From a checkpoint of a small autoregressive pixel model.
Model: 20-pixel images, arch transformer_decoder, width 256, layers 10, norm layernorm, activation gelu.
Data: trained on retinal OCT scans (Kermany 2017), 49215 training examples, 12.7 epochs.
Rows from block 4, named by matrix and row number. Rows with one number belong to one attention dimension. Each number is 500 + 25 x the weight over its row's rms, rounded and kept within 0 to 999. All counts start at 0. Numbers have three digits each.
# q: attention query (model.blocks.4.attn.q.weight, 256x256), inputs 86-171
# k: attention key (model.blocks.4.attn.k.weight, 256x256), inputs 86-171
q.96:531523467485515526490505542530542502439508544489487517448501518519499489506502474516494491513522513499499496490522507501499429489521510522517481458510463484477486510504491470475507469494537542454515527494483516530501496485494467477491446515509492462490514466
k.96:525468457492476467531510499479490506479489499524490479456465481535530451462488487481506508494523503530477425489495486545515482453495512459499487521532509492536495474537490488515503491520541519484523497554535501534491530472498494491477490498490490510453522462
q.97:487503470491457476483535502492490465510474470514503503516513514473489531535489521538518523461502475515454485527490487482514524492528442479504566454483522525505530491521490487477500471502477474482502411504503478539523536505500527484499534501501470503485492504
k.97:469495497480490474510486508495495499503459459465496481461504482476519473508502520462454482492451491535518450513540490520542483498463542487488477557508518516484506503540527485486493501509490496547491517517478509476458502513511551469539497495445521489462477482
q.98:499521509495455493508517482473516504519475493474495522492482484493523488464517463497453474533510526475488557535489522466468468470487483522524549486527533501495512462518481471481480459514527475490523515525528491496494537470473453520438502489521473529498536522
k.98:504552483549480500468542473520471521495476461504492490509478495530512463508481482513453480479538506450478463484512536508464499478541476512506524511470532475493513485504500491479504490525525512521527513502477541529522533487471502520457478461472480501497507493
q.99:462524495522513502490503492522490523468460482493508492444527483501518505486503471486505557568461498505503486484494489495550471457490495489497522493470474526505477508516519505475476515516494546461512465487508516497513489523485445524519502497537520520508514503
k.99:513516484458466455516529506498516470478533485492480480483525517458510545507537508496516516511519488533494524494474516504482492489489459520503496437518482495543454519536474480456507521454508470506468482501516494460492482478472509512487513471480509506479513551
q.100:514497568550502416482506528526516436489499511559509476498457529495509514492493494514445488493478520536500548457529513493477491530485532547521516495465522497517501437504507488520506503518475492506499449477510528451528480569498466489505455480517479543501534520
k.100:519497535503490521466508505451518507534479501484505519489495480465431499490505481521507470550492491485477499480511497558492551495533479526518478467513499537493479519515488488522513495517485491531500486521496487475476490468526483499489513592503482560500516521
q.101:501464507523504456465545511504507538524534500520483491470478528464534523459497520429490472469520513505508492488513510527487507462541502502481528538492500462508494534491466496449496500510499474463508507477520507499510517528514460525554484535500469488539530559
k.101:478474524490493478524467477530452475508469463487488515502473465477509500478508479518484481483541500503529518498517506505494483481528469459531490523509514500492507520500429456487491507479500501508506497489511527523493469487489524523523502499528546513472506466
q.102:517510494484492519508536498515512498529498526469553475483469490517482557502472516496467481475491456546489516527474480512462509447510482478492466476516482461507507552510495465519447482540494534446494484496466502489499497543496528494506486510456492505461492449
k.102:443538499526534489510488469491509492490481513479462534554512540489475518514521491515485516551560472466510500473500487537503491493488462484473511522488483495524487499508537494484476490528457527537486501488545520488475483515471500513511478518474504480452515493
q.103:500502488501542477533510487503478488529498459555526521461467538514486526502506508478486527516442522466461474484483524478475561529499481502553490525482506538531495536528498529519492521490462492507494515513510507516526500510478529499489528502494538465504483533
k.103:478461520460501518468535512502460480484499539471456464511479556509480459459488481514539520477508476532549459470523501499526459511509506546506491469493502478541510547486467517512490525487486511482508499470531541506456542510518476505491517506513505499494483554
q.104:475519519482525459502475471504516539548491506504469502488516501454508491533488535542494506556485472498489489474504536501491541490491496515519519490512505489495518498460548511494500504500438513487503506555522530496494515507467492486546457491485449528497530501
k.104:479546462514513511510523500466500474478572541485506532496528522486527533551490506545524470523524469498469495490496497504476479478469481507489506459479528521499517456497454510534487524487466550538509515502492507488524523518466500522485533506511505476504511533
q.105:491550503504495507461499473505497521463432469502495483476462514506523519487515513571471469464560453503510497549512500487539458534498503529509484464528551496499495501496507507478493463504481509551511489515484537497535521496478489455453508514469457510521542503
k.105:502476500479527540507463470467526445507519474484548483482510466465489532468518507494531539492519494490519465478490529526519508502506478487463474516504468505480507502486510468477486492446472470526488516479469494507497494523543480489491486517557505506512492516
q.106:504540458495508519509515461500486503545479575494524502518490477510506503478501495472536510476484471514487474482475488498505549474464478516513535471508532540480471486515442504503457557533484473538500498493533520463479526495524505497507480457519487517538504480
k.106:526527480498512528510458481539547482475463508472482466448539456532509501509500536448516525488493499499503484504478498545476554520510551498533472525479514469461471480464487535509501462469467515481497485523479509505496480508469494513472477507510488477489524487
q.107:494447481488510526527509496500523457531487508484493486492515504484476463468498461485487509445484540465411461492471521531467485471500509510503512477532529510552540491551483520481474509467487508495485515502458527492459452508488523492545456489493540433512478502
k.107:442451472515529490486517482506508522514474527479498558495519471509485521527532517446519488494487518546504513501513502515511528506494501526508505473479476511491528471465550476474496549508421540493537540506522481506509526495523504460503494535492498458511524492
q.108:476523467445558472492458507505528505478505469494516475523473490518526524502476507544547483495516522520508437522495501510508503480513462498497507468482480527484476510523522557495506542491510507488546499530530521532448463511448509493506456458539500487480505487
k.108:483485499498464546497470502540506518506507503471544488513540514459478499497444501508460533500504480461481511511514477455485530544501515494498527485515506520534559482502483537501512536460504497504487541542492477463531478425503468528471476521469487546535460508
q.109:468534542504524540492477486485504493476499485539505574506479490467518530490512510502483514478547472498495521495470496487507512484462477513517472546488491445507477496484514456492506527480475507524534487507500519497497534461500527497490511529503511477545484545
k.109:506494504501509499500514457489476536521532455479498495512530519506549483473508478528492518489500485492532495473465530454530521485521460470461509492454484516501540504497519491462496508439522504524497493513484443501504481540489483522527486486475475494519498497
q.110:472541483492519501542540560511522481481503508520514520490526525491509463521496514531523457521489498530512510503508456511521543456511483490503483524485456517540476538529437497504504508494548564523476451450500462521465511522445551495528486476506498488509526508
k.110:502487457499516468530435491570460500551523482517494518504537475501502467550446462498514488500509467504491499479504527470514478481492488532502461488506491480485486514481493493463485507510476524488460508476528495499479504520555477497512542497487500473506516492
q.111:529481476501516520516486475524503510499513491470485491484505521498457493524499499512506549486516518530526528464478506508530492480464490514508508528466489483460525463502462532479484515497532518473505489505461482519440497506525510528541507519488521525508499496
k.111:465500469510498513464526514483491503519486490501466470524483467513503521536484516522469475498525475451520457521491529463507535491494519433449501515468506463496474474485484508470491514506500513513469472512517485483467510495526465479541506526529503506501507518
q.112:456515476517496516532546498455467505516510473512515535507489519453511524510497474525516489474510494487474529444489465527506493505518529477486543507557501503497546477507517489487466519486485467543464511492525514464518537503466534492494499517543482497511491507
k.112:518486523521539495510492490516496498489459499517517505530523495452511482531532511477480463517429515514492502487525485525482515497474468540536518537478472534478516514514529513501518482486532502536450475518500444467499528516503510525507505427521504469467498534
q.113:512505484488488524480477562482504483485522461484485500484477528451497510493484433543479491452492527520503472442516519508514437501527491501540481484537482500524514448515495465469499495498526574485479484495506510506488502459545477499472472530494484549563479485
k.113:501541540515475543540501478521487546451521454504496493480485506497518503528495491479525535496566519483473518507492520494467494506482503527481491490464465455465423501494474504506519490459515522516506469472497552503509506463485503491472481514501527519468460496
q.114:465476478536515498553499496493505496459483527493502506479524485512514506475481515463500511516506501480489473461505486527494500471504514497503509511544532500506465484495520507521507508451479477472502517453509528480488475505471506466510535549488501511487480510
k.114:488471542515578480516525487518520491547517557498507491492522481478514493478535504509455477455479547516481497499478477558507473524498456480500550508517516477479532520458523489519465534533543470483476494503503488488502521459494482515484516483501494429463511502
q.115:473529501518465513510499503523494466508482513475491505530527499535498485500471473484449511479529472468497501483520492477499508546523460498501527479482449491490529542516532492525485473437499514508489503526559488513451508486510512444466484505475484519529472455
k.115:507506532498490450510476470560491539477512498511497490514477517487457517494536490473487501506474494518513465507443494527525472510543475535479522500506466552494547527491538492477479499531498470508517524519522496486543506525511498540490523462486515491479521524
q.116:462512472532494543462532472465468528519456484495456487497489517546529535500506485468503529480529513476494498509483480512536518495524479483467507520541505491490507547512485481460540498527478481510494519514525468481474489492479495458523502489451470502517526519
k.116:526479553523536488531485523486487498439504499542505522492485496497477492475553513485495450483520462540479471460492500528509489570536510476484528505490533501536501529485524501505514498502475526506539508500506492506575483522498455522495453477499566480500534495
q.117:527514491503519505494469538501517541519467458496495505498455502484514494481486467485514475491481479540486475525534481538486511469509511511525497476486514483494507443504482477509452475495485492489509537483522513504464458519524478491533505508488546486494492443
k.117:458483518540503490445511515480458439502522473528467495489552475479492501534507500580504500527502549510486487507497504498463505491496487522498532492489508526522483499537505477479478498521456484518524438512473523472519488527508472507511533484496522490480482507
q.118:526528525489454495500486548498519486498495465484533472502527500461463456525480494482490534509534509498445508468507497475507498517468528492534499509539492520489543481555503487484523495467474477541505508514532503494482520472482484490477530527528492525489523517
k.118:530534471527517530516503502522508444459515500560500503462561503519513506526488512529491491538558482521515475455535556473522505522554460502488514456514494475526481531527511507475492506461506528501500502504524519501496502523502478509525456466527518493472479514
q.119:480503472470515494484498487498492485476492510503496475461509491494459458509500497493515537510506478475502489497464484494516528508503498492461476498500491463484508523480518506498450553490491493491514528524526505511495513487501454478483499429518515498492543511
k.119:491500525539478443475476543511511478512437493515482488500505541521481471520476505497441466475476501486488508521469531465474495505535492505496499511491470511533495522476503509486491528499504517503469532447512493497491494551514473494508454463530488465477503500
q.120:539478471502547483525497458471505517520477527505514495508471467512459515440527538502544514457460511533459459491457490486516461455499550490498485473491525453501542506514502494503528486500468517509491466529514515521510486503518490484510513446550504459487500518
k.120:524479520542487503473539485485517513504477498498486485495480550498506500517512483494514478501451470494514490493534510451483513507515488501539518514488492549497515510496491531472520531467473513514465509517478464479514483483457489492514527472485511536521521520
q.121:470507471519520485482528435500516479510508494534516549527437484470477480516515525479476545461516479543503511454441501485520511524519489516496486465484507501487499499507483510488469508512489558503490466475505558463494471490497483465498462518515483466520522506
k.121:523518467502490508482512507484530496509534516526487489488499528530504494504514506496484493501499449467497468520466466492544507486491516500503479552494496493496499501504483468472441486477489526558511527493488501541481522491494521510531506506515538497543496494
q.122:487504484490472532488510452476495438505492524503487513482528523474485523512518525516532527478538475476488447500504484503499484478509509504496464517499446513506492484482477531485525456463520543510511550450492553529503511493455466511472486494507502505502526506
k.122:464533525460460496471485510489486518534483457466507491517507479524472473574480490499479495457464515493501545483491447476470513510515456539504480518513466537522506507501503476488521529477495491504471488486484504501520461498508506512519475477542504516477513518
q.123:467505535477526432475500526506481458504487567463474476447485458517516527506496473507511538493504502514474511522496496504492506500502462551503470547502527498458513469485484530520512540481525445483489511533512480513503499498500495476501464501514515469490511465
k.123:520503493485523467489470497522509453459455530511501505531459494522484516537472487484495458512437502462512530503557451514466497480500492471509505484510520476529513494464465498458526526508488482564474493497471538521433521492486514511449531488522464503474483491
q.124:486524480492519493482516462497510457505512477512476512474542502557528510531573460520502505480525484502527535449493474475535479508549444526551524476489489458476492525480529505491526472468457516459478500512474515473542495470483487474481498521457482492538524472
k.124:525508501505420506531521508502504488487550542498495500527464496468479496495493481460454463503527476488501458507464486547465493513522485494524548558513489519495481467515532495493533493480490477492489476499451489491504508508517514501518488502514517455474494477
q.125:485526492476482487468465511508502499522471498481503525494517468509480494495461538517480497498507509482490531486500505484484471478505474533503502440495485531489533508535492541466512563468491537503472512496469490462522500487530500418475487462489493450503501515
k.125:462516451510497537533494467507494511492548504463494487474500536543527498482531436535498506525516513488524498474531495490532511496499474527491526498480519495520517513545524439524500487501502488533537462514485538499486481456542467528475478517570474495473501510
q.126:495482457486526506485499465494477470483521539499475472510449464518522512468494475517509477476485513503504512493499506464527511482472478482453488488512482490485507508499546487510458462487517470506515481527520495474456500490464518524471490460484531492480518473
k.126:528523526513524469515457486499525516478474524523535531497477513528512469481491498510489512463505535511504488463445511514524477488477548478504462482500528490494484489489537515483526506526472517415501474509490457496486515515461499511421504487518556518517484489
q.127:521518512499522514470506458506536532496437505459507476462534484479478482532497502519519514471496517511527538516521491464503524453547520475485483531504494471498533490505487463486514497519520492490468534513488496490494533489508486493447474509457486509519474469
k.127:495497550508537463515503554477482506497530553493517506527464466480530530485502455498495461476506516486503541545475515486491558501503494493523491510522482526478536521525494523479503495476517476512468523513510530525533495458537471504510497541527511500516515480
q.128:477503506516522487520498501465492470488507493498443498505481484488510530461500472545501527492481555522493512560502460514505542484517546477502517504496538583461495493517508480507487484518472497473490482497487473463520509550447502507506477510491502488449450523
k.128:534478479485470515501522515470517548504525534505489478503474517453496469474491487481516537495466485482487453503474465499475509518466501508442519512528503517469511507520508490509503503489493506500526537480496506476476514486495498508491484534520493449488473504
q.129:527497528514488521491524500505456506501467489486507503518537496525514540494522499459477466525466478507513462470506526502533484495507467456529493475493503489556489495466599479498506526509517501516533472519468518507503460467510514466490521474470431531474532535
k.129:458520519475531504490481503478518464517481468504507512488481541520493477479492521546504501516542498544458495509520491494528526482477516461529528511522555484497475532521514489439509484480526532490489525511515516500493465499504491530454486522512518519488494521
q.130:556508516515471497525483517492488484459483495446461534525517454471490444491469451501530503495534505468489514521497490513496521518482491480473451492498494496498473529464489507539494531492486505456531505492491495504494487520496513523505513501474526524517551525
k.130:491496509549461485503491489515450537472523498542524510543509528458512504543496510518472490532494503538529497508515493509537514494521494514518507476509482515554524524511465483528505516462488494468495492491495497501472503542483498559491475489484478541525497478
q.131:478499494459508491513503509485474502513526465530495500506491524483543543447499531507493498520518498451491520513490527508469499467567499514464558509531506450493507519514543461534464504522477552481468495493511488503462463464470490469480467535503493483456529467
k.131:508481509495487504506496499509479461539497564486483510480484466501468493531499513528525462520482525519523509521460542539481477515434490494489468493487478503544491497503480479458494450451566510507500461516522500492508456477520475507506473502517486520502515504
q.132:509490512463474495482557463517516499512474476489472540496531520516486468487494512506466498501520490502512507519492481486493457493504468536463548464562521513494505522508475504476502500483453528491513507455523493497492501496498515523505502485495503448492511457
k.132:516551506450522464493514516525500486531509501490478511515510518525534492508470513496471521495482489489493505486476518495500452451471525529490541498480537527450515520459471475490507491490488553532476468547541505499472496529461517497504502481544527475470543515
q.133:480517493503498458491495493510500483463506516512447503507469495421504520471493456504506461514512515519509490473474531487482515513502452512537482496478520558516474537466551542520510497503532529490466473504514522492502521486481497503511501474537504510483496467
k.133:493513489479467490500493522504464461537519497521453526463527512490504533469520500481510523471484511485504555487493494521534492472536458524469559523511485504493501492485509515555469481519489491543529495490508519527487502471495509523522522439495505473499497508
q.134:516444471504505503535449471521452509498530516507488484518489497567553500482516469491496467532499507494503486517512507490498423488468498518496498522532485518518525515468511519496506494530513527494511529467494513465496510502488527491501508499486499437488456476
k.134:510502449502509516533491501518473478480492506489502459474528465466521466498507540531557522501471518515547522473469478494505522525494500504456515492502528460524534530533530536491513475476477509503469504486530475439475508498515491486500486526470486508541505512
q.135:475488509469487484491507475494489496484509525476507466545480520527520508465509484490492470500499547525518485475503535466477502517514535488528487489560487521483502532499509455504467485571482449517480535469547484543452487498491509523487511517491484490474491497
k.135:494472480533498488508495550522500476505488473530492477529492496497515536478487472446484572513508513474521501504519528525489462452530482505496498471442510473557453531531485482497459500500513531499504542510489453481518508526459474474496469477445488523468486513
q.136:547519482521496463495508459474470458436482475487492501542442480517513462493524515493534447456476499503483534497513496495476492482527532476481508509479508474489464514511523499543514496504515477517518497542491466479520514475467495457501490500526471497570485521
k.136:502545507517470473482523500474497486525517507492553486503520533463538526530493533505491506497499503495504505530538482495483553507511560520486494496536495508494519471498519460538479502521462534518491475498497498532469492532531503495437497510552488475478504520
q.137:518518526514451543480498478504495491503476523494455508510450510493522498484479468516458523534479490465449541497520508513443476541520532488476485508487519525474465495523530516545497448491516483479556494554490517503491527550504505543505503567502495521483475538
k.137:523497491529505502493457505467502485546483509520522491490487515498508537488514448484488503497462479496496500498495478524496461488472484467475473490540462490450494430484482502522543477513511470475508511492526494515467519507486545483486532510482490527520543578
q.138:496534531505487471466522502469540506533470508530457454485530484545513496497517507481496507457492500494486491510503497514492461516508531531486484468503494495539520498506461592517524488529525483493517490518479509529485523524490507520485544467537492513478468473
k.138:494484500503480484499492491476502477499525490486474524494489437464460454497555536503506493449469505459512501517515506510467520489506494559494453487502486498522479546513477504559505483543463453521519543499468543514509479502517517427492495530482486493486498491
q.139:482515510495494522503532477486481491481504510436491531471512523492446515491514519508507507423490524499472528463484506557483506516534522456466496536541453492532520476486497508470540507513502507489483538532477465506547479535482517531532496508555498450488495502
k.139:480487491475481499490523474500496537516534458511479466488505488484501522489473458502474525480514514501502510529491506490517476569509530475481536509486518500451491475518519505488509478481509563507530482509483496573506508450485511465502527509472492448530481499
q.140:489496528500532460495497525484478514530481476500510468505470515522492485485506537522505529476487495473424510505495540515487467443501518492545460478500475479505508557493509516485478434485497532484534495464533461494498564514512492542530517485492502532495487476
k.140:528501511548503539531515481541457518460494559504524508494551471485494544461517533472464489495498494536509472511477530491474525524521475520477474460475457500521470463501477478515517509484463461550485514466491488479506489517497492496533507500521535497487480524
q.141:450479490468507527486490529461491511517502502499522506478501466517484476490503432519532512529472466523543494543522476509498457498507518520519493466496487476498476548478474487509446486484488473529522540472525523508503497479520561551531457488495543495530509499
k.141:450482491520495508501487489530470464433525475476542500507497523507462450533453476496475505505501547451476539511513457490472501481514492499505543489507498500473501494503538521496540514502474485547458508525508533484487478498557480531498458525512527507476467504
q.142:486488497499502496483536492486514494470514538498539485521479489490501507510542466494525516503514498490524507446485463456518494539499502500479496506472485499467508550507469505496539459502422500493520496495519520485516521512482502495512544475516529498511499514
k.142:474486493484459452515510462481481494498492523509464434528508493499481485560486523466476489530527480510469488491463475496506510473501488494481524457473492486513496480465521491489502515520476523498538432484489536503477518522498477519522493516489520496476532525
q.143:522502472491501534484489491489486503476501501508517479540478486485512460545474489509497528452516543551509519484455497509509459520495510525519456513463469511480455455529481520548481513474510484437509500480493511486448489478530494507452451511523485508483497492
k.143:476488507543536530486492505478527500478525456501503513523475494489528529505481509521510497480506552506510525485501466469482483453498516482506488465514502460462532489530485501501458501484465492535514509542486533489509492493474516535517516548468504463500502485
q.144:519492475519492498471486522497526524518514491542487478470500516496459468457500495538464537456494560535530492511481538485500536497553532504499486519517507527490472442502485485471473553479509504483499491487511498512530484504484504487486501453475475513470496506
k.144:527476516480495503493499481523494511509525491474520468548529497509525480474524477486543525515496525491475473489465513497485485493508530535513494466476503512490517491534528544512488496483444477474499503524549469510506446501508476520507440471478516457469497518
q.145:514465506469479552488506508487495495478545488480478494536488550467483543502483502468491476525477524500473487558501462501483518549483489525504567501503532503492498524482540528500508511517457559499499499487529445499526519487529463500506539500478509465493505522
k.145:470521481535523523506499508501497541461474535523446483530469533501493509511498490482504545494498497505517546488504504502484449530450525505513506479503502456464507447557527521490471440480495485504488473501455517526493566523523502503473483445476514481477508534
q.146:500505508517505529468491483488493475557496525489526501492504477465500524525477521474506502505539503542507462483521502496526499507525500516484498506492465499511521446526521492476532516501476519435472511545523466545490484498518477491469486463479506507496499512
k.146:485449500580448489526484576496506502508516518522490467527486476482495500544503495472520479493543507465497485502490452496507493481497501542453523484527512503461509493511471487488508455554494477497506540503458518484462510517495527456521507523530540496565484499
q.147:538509518499494516539492483459521531466530494504521472482458475499483484459456538526507457541476499481490483510461474468467541485470444502517509480488526508536503573494447529547519513530472510477517474434493493500490474505512496518517485487490474552498494506
k.147:498493489487516457513487500507517464479479521429498511530489511528521527496544521508480487472516539501502498458438488502515498447522521488482501511490490505512515529505519517459521483472516475523471508534520493474498494573475494516530463461543524467500488448
q.148:533458480495559488515475506510497487492554474515466490519520515511485481488529500507500498510465501505473473489500528497479479534515520486525455455521493487486502499558486520452498494519534513522528462491489536460468551511497484459488505501551478515512492516
k.148:501481487480519523471480454471479544491545504473483509520519530509499501498487502487520505475465549478438481470499453489504484506531473507522504481501524496561499488536488506452502520517470477451486486494543508511516497484509496464438480519487518479513491468
q.149:489479500470523545493449542519471507498507543522514463518487491469498507496504485493531528547498488501502493505533429513536466467515495467513500462511534527484486487476502503479496504508516524487472526482514527510499470497516485490479468503495496489499448481
k.149:469550518485509467477493507528533454500465538468498516481500507472513502467475534511453506498476525497526514480495454500492518518483474512498525507512480494496504527458525494485523532496478483503505518498452473524519484520473537468517479557501527499506536534
q.150:512470487487507520543501544517533503515496475542535494514487519501511530452463476501533538541519506519472500495473413475487540529490464503530493508499481515502499492535497477457484493480522514462467480539509474539470514517519499514487545515507507495543496495
k.150:529455515512481479530496513503505544454458511523494461488498508505537472531515441496507550510497517486467498446502514472548535538479481536497518509480507482527475483500500506451494534465490476510521504522521450501515472488480534468486440500466497531506535497
q.151:486532482487492481504493503499497524501497518459511519509477471474480499513484514524468522489495546525496522524470525505452538497494497490517520480446498513522494505488449496550508500426465523469479531510511497501481536499521508501473500505500523509510509519
k.151:438500550502491475523508525517507520543477503508482489502520509504515536477505508488523491509515490472491500561519521474454473506501489498479505502496462546486471478503463503475489565474504474479482516533512542482471530561531480464504487510471484478468449477
q.152:543482484522519489506493519506498473504500558493498505502526510497466508516540437513500497532533524464458460504507497495504457524448511496503484503493504516481451459475506498502490481500487469458503547508521534474532492488466497505470499511516506499485535499
k.152:461475537516506524463520477481538483455548506470535508462525489447491432529485448525517464518528483518486456511477525490506494526525492497519513505507503463537482511498492505474476460502473463536471493522493524453500461512540495529475457457517498543514504528
q.153:488462508473498561523462522495463512486472514480534511511529504469534497512492519469499487502490497482539472523499503524473486465502488472487501524557513500496448447458468484498514531494463542533476523467510421522476497453490493515526514532525492461449500499
k.153:600560485459534484514523491555528532495501483500529477483492493479507472536468486466484525500527479516511506492483548482475487481489509480484545514482500522489528496521505533480518516497492473518452482511475531469502513482500555449450492518451484509502505524
q.154:510534527437532488536480500482505494498501478536504524506491499493468547496572492519515539527468493495530480472467530508461505498500494497542454482449512525513492521461512570480483465531499489530504454520501464479479468493536508458540529531505448517498512495
k.154:511478511507476467522496519504479532521496514495505494460506480508535475508532508515525512536486504505514489514518472496497538479483519491477521510459468486492495493481470482505498507502489527501482501497492499430497531520463521528429493472484509520473467499
q.155:481510512538533528498477539509526540461504490495519466495496476470494466510514516460520470524519454437484505530524447482489532479472545507509477516477550475508534501510499513534500506533468517515498488521490486522493525473511515477537534489478511491542460506
k.155:489514469502510498485498470510517540490529494502508550508521495524486488490525493510455499500535503508464441462520466481476523484461469469562479521498527458534473486513489456511524511520509532505469515516485546482455485462500485473478492523506495534477437522
q.156:495489501490514443480498515516463503559514464474506495494539499522518494474549453519493496521455510494506534481495482538512514499527565513524478486515509530471491521535533511506521521493506507468530534509535504498536487505513499459493461501553539491520496531
k.156:570510470503511479484504514494489488515487433500507521511509513483478513543515521521455511491555515562526502530474505454492533497508508502509492490515521497495479503510505477506495539530492511512509481472503479477520509523513486526503504462485528562522527509
q.157:506489467558514485462527503517500504527475513520483518480523523533530517456535462497523508487478541492484502469485556498464473483501520491507534541535477471495489502485486515509495509459504520467500487504498482509502438523535543469525501530523486506488494528
k.157:521479482531490523501471498464486492472486518531473531486461491479522454539523501511472535503451512489487496499488504500425489507508478486532465467490542470500529513562532474512505520474542481487487468502549488519538517532484497522539512482493509523558473488
q.158:538502536461467516439494478533476495528538552511458498504562484471489445511471505511462532487533505477533482513477520506471482519521452473452477491497460494521512498509501472500511501430497477479512469517492499490492486529492462518476424504487504500499499533
k.158:513504510453499515509475463494545529505492511488537483509474528490533561486513441482478550491481482513491487498495480522552496492478460491500521498528504463504522472500524526543497515521470477495511538458462495488512536516519526521491492508516505465525469519
q.159:510523465491516487440506487471514485477534499479507494509474487472469520535462444521497525492506537519506466540501542506455520521479533537518503467493527467511476499474523491526534469498561506473560520490516470512484505474483482513471512517508509494491483525
k.159:484475451488512485467494499530502515520567507475505452526508532508529533515458497531470495466502499498500505530499520479487482430534487531499506497468477486503500495519446489550504493518462472489533496533533473527505517484510474488486482534474461477503490504
q.160:475455452488518487501540511499486451524497518457473491485501460526454470490504504527510492528481505498493473501515505480502543454524462528523426478445471483474477520520490505522499547502487492467485526518498513520457508499551522491478486475494524549485514492
k.160:493455533508461525497513494523476540491503490471535475526503486492527482493531465482489475513482502539514455507470504505498495535478468463465484489491450466478496495522506513526509518483513486542535470503471479550507519465444507497480448517485456485468491489
q.161:481486491467477466519487529575514493466477490506517510504496508506447498498469539504500500501491472493501543520508517520516471513497526477500475483523515522452469496520507495494488522522471476513523538510526511525502466529523463473470483496526510514507528538
k.161:449518501474526490497491517459500515499492472460572491547495513519465518504477500525511504506529493510491532528546529510493481501483531495532539526542470503473521484522514506496483495453482442495477509487521485560499504523511520529485502469544512537507465488
q.162:499539543512444498505488470504496511483500532509508485494538542524506507501475468524510478502520499488503501538524533466417484518541492478552483490523460491518479495498524526504504501508515464501453462545506527515543487483503462504559508509483500540490501557
k.162:509500488501520480519457484526467579485533502498462470524519450515480496464538514473508509508471508494521482476511513550507459526453515546507515494469510481465495485495501485502477483519543473503487460516471499506515542506448495504497506497521510483520509529
q.163:499458485500441496484479517502516484487505497510490502465508502497529475527503535508471448512519527519470485488506471524489505537449447485519477503506550481506516543444516522497515477472507496496500524487550516502539496467522484490551451514492463505535490514
k.163:479448484470487481514537495501504503439486512522484525479508490512495502542489469495451493500478476505453517516469517488527512517513528485522526469526488503511491482470502551476504489517494489521454489475491505469527503517498504499540537508480463466502522520
q.164:521491495488518456517509501480556499529531526534530482478502464520451528491508498470466508454544499533543536455459556482503506470495486536477516473488521489463470499530492470495519519520519509471483516490553512486485508478565468544496545462529505494514482471
k.164:494502509504516510459460516508463509537502507531486442491484474503458487480506484501461486505492469487488490500486509508540490470516460527452538565481493489509501488529507487528546551497480512467510500487526478518535467513485490496491522477479475522487476500
q.165:483518472481508546479462533490472497494489442500499500506536478519519476495478544498483491506528499500495508504514527497521534485466489524496464548507504486463479530494506482503501505529554532515479492458472470516501516537481502479482472499504517456473463522
k.165:508525482533490498506466553482520487478511490510497512477512516491480533554493485503512523507455473475539493495483518501519531487511509536532499502503514520477482475480479489510539502529532470524519514450479458535485549524501509464471453497547496532489513510
q.166:484482499471544519482479509535479490527545522512486469524482502497502466486450484516463535505481491515506451518498489543482475515508571515521470551499454526493512506498531486508533481491530540482510467484521534506518450532506507506491508521496482516502488512
k.166:497523554487506533464492498517494500518493501498507451516481548511517510478508507517426485507514537515501497555497523498527508491524496494518496521481488478495467509541508442448502516525533544517482487436492520509528486518515486464491491490488465534502472538
q.167:483552510450485524498496538511500534465470527475526519489506469494486513479483460495424510467492509519471538511461483498483486519473542494538542474497527480498503516489456502485495499534520522524514474512559461499523504469513486499519484499527466539501519490
k.167:504524465509499506510492507516495548522491513472548527496526540474493518508510483429533513513534518461483492518517487493517482515489524546514496532541528541489483534501480492479489485501461501512513483485510483507513484521492491510485520508483541470507492545
q.168:536545525493484482466527486530493498469484532528515515489512497495499497492568478486446488529499528466515510456501439493483481512513532521533488480542472455521512483471474478524468509522524533472487494550479528505490508459462494485521525484524483500501506518
k.168:491486538493489521516513520477502484511506519495461558455489484515475533505507501481499510498545478514527495543541516499489492519510545497498536487488477526483506530444477492459477494452482469474529508521469526515526511452491524495519493525491514476540496443
q.169:537457498514515545508483524468542508505501498513522498487465467503512489501499532472483522532524499452496476514510473502481469488526506517490510464480553483516537503450488515530503502492501501482483470502504472494469506493498497466512526503490494496490537481
k.169:507501509515485515508501505530525485507437510488455505537522560548477505504434480439518495487511518513469518492497496465552472505516508542480493529490501535484491437530525528510454484495502469488522486505458487535438504514493499503502537498464551505470510475
q.170:484488488487536506481475478492481505495501517520515485539518508488476495522531494437511490467470477512495504478480518489496470511528535514459499494540515550468511485482440484507540492510476483518481543516484535496536514474532496501485503514499522520446509505
k.170:472475488567492461499494534541448475473505511536494486491501528491511517528518499449511521510510476490502508528507524470539473492463461538456482508496480465499519494540489492478491481487487475534543466522480524509490479504491504489527505453511516455528502559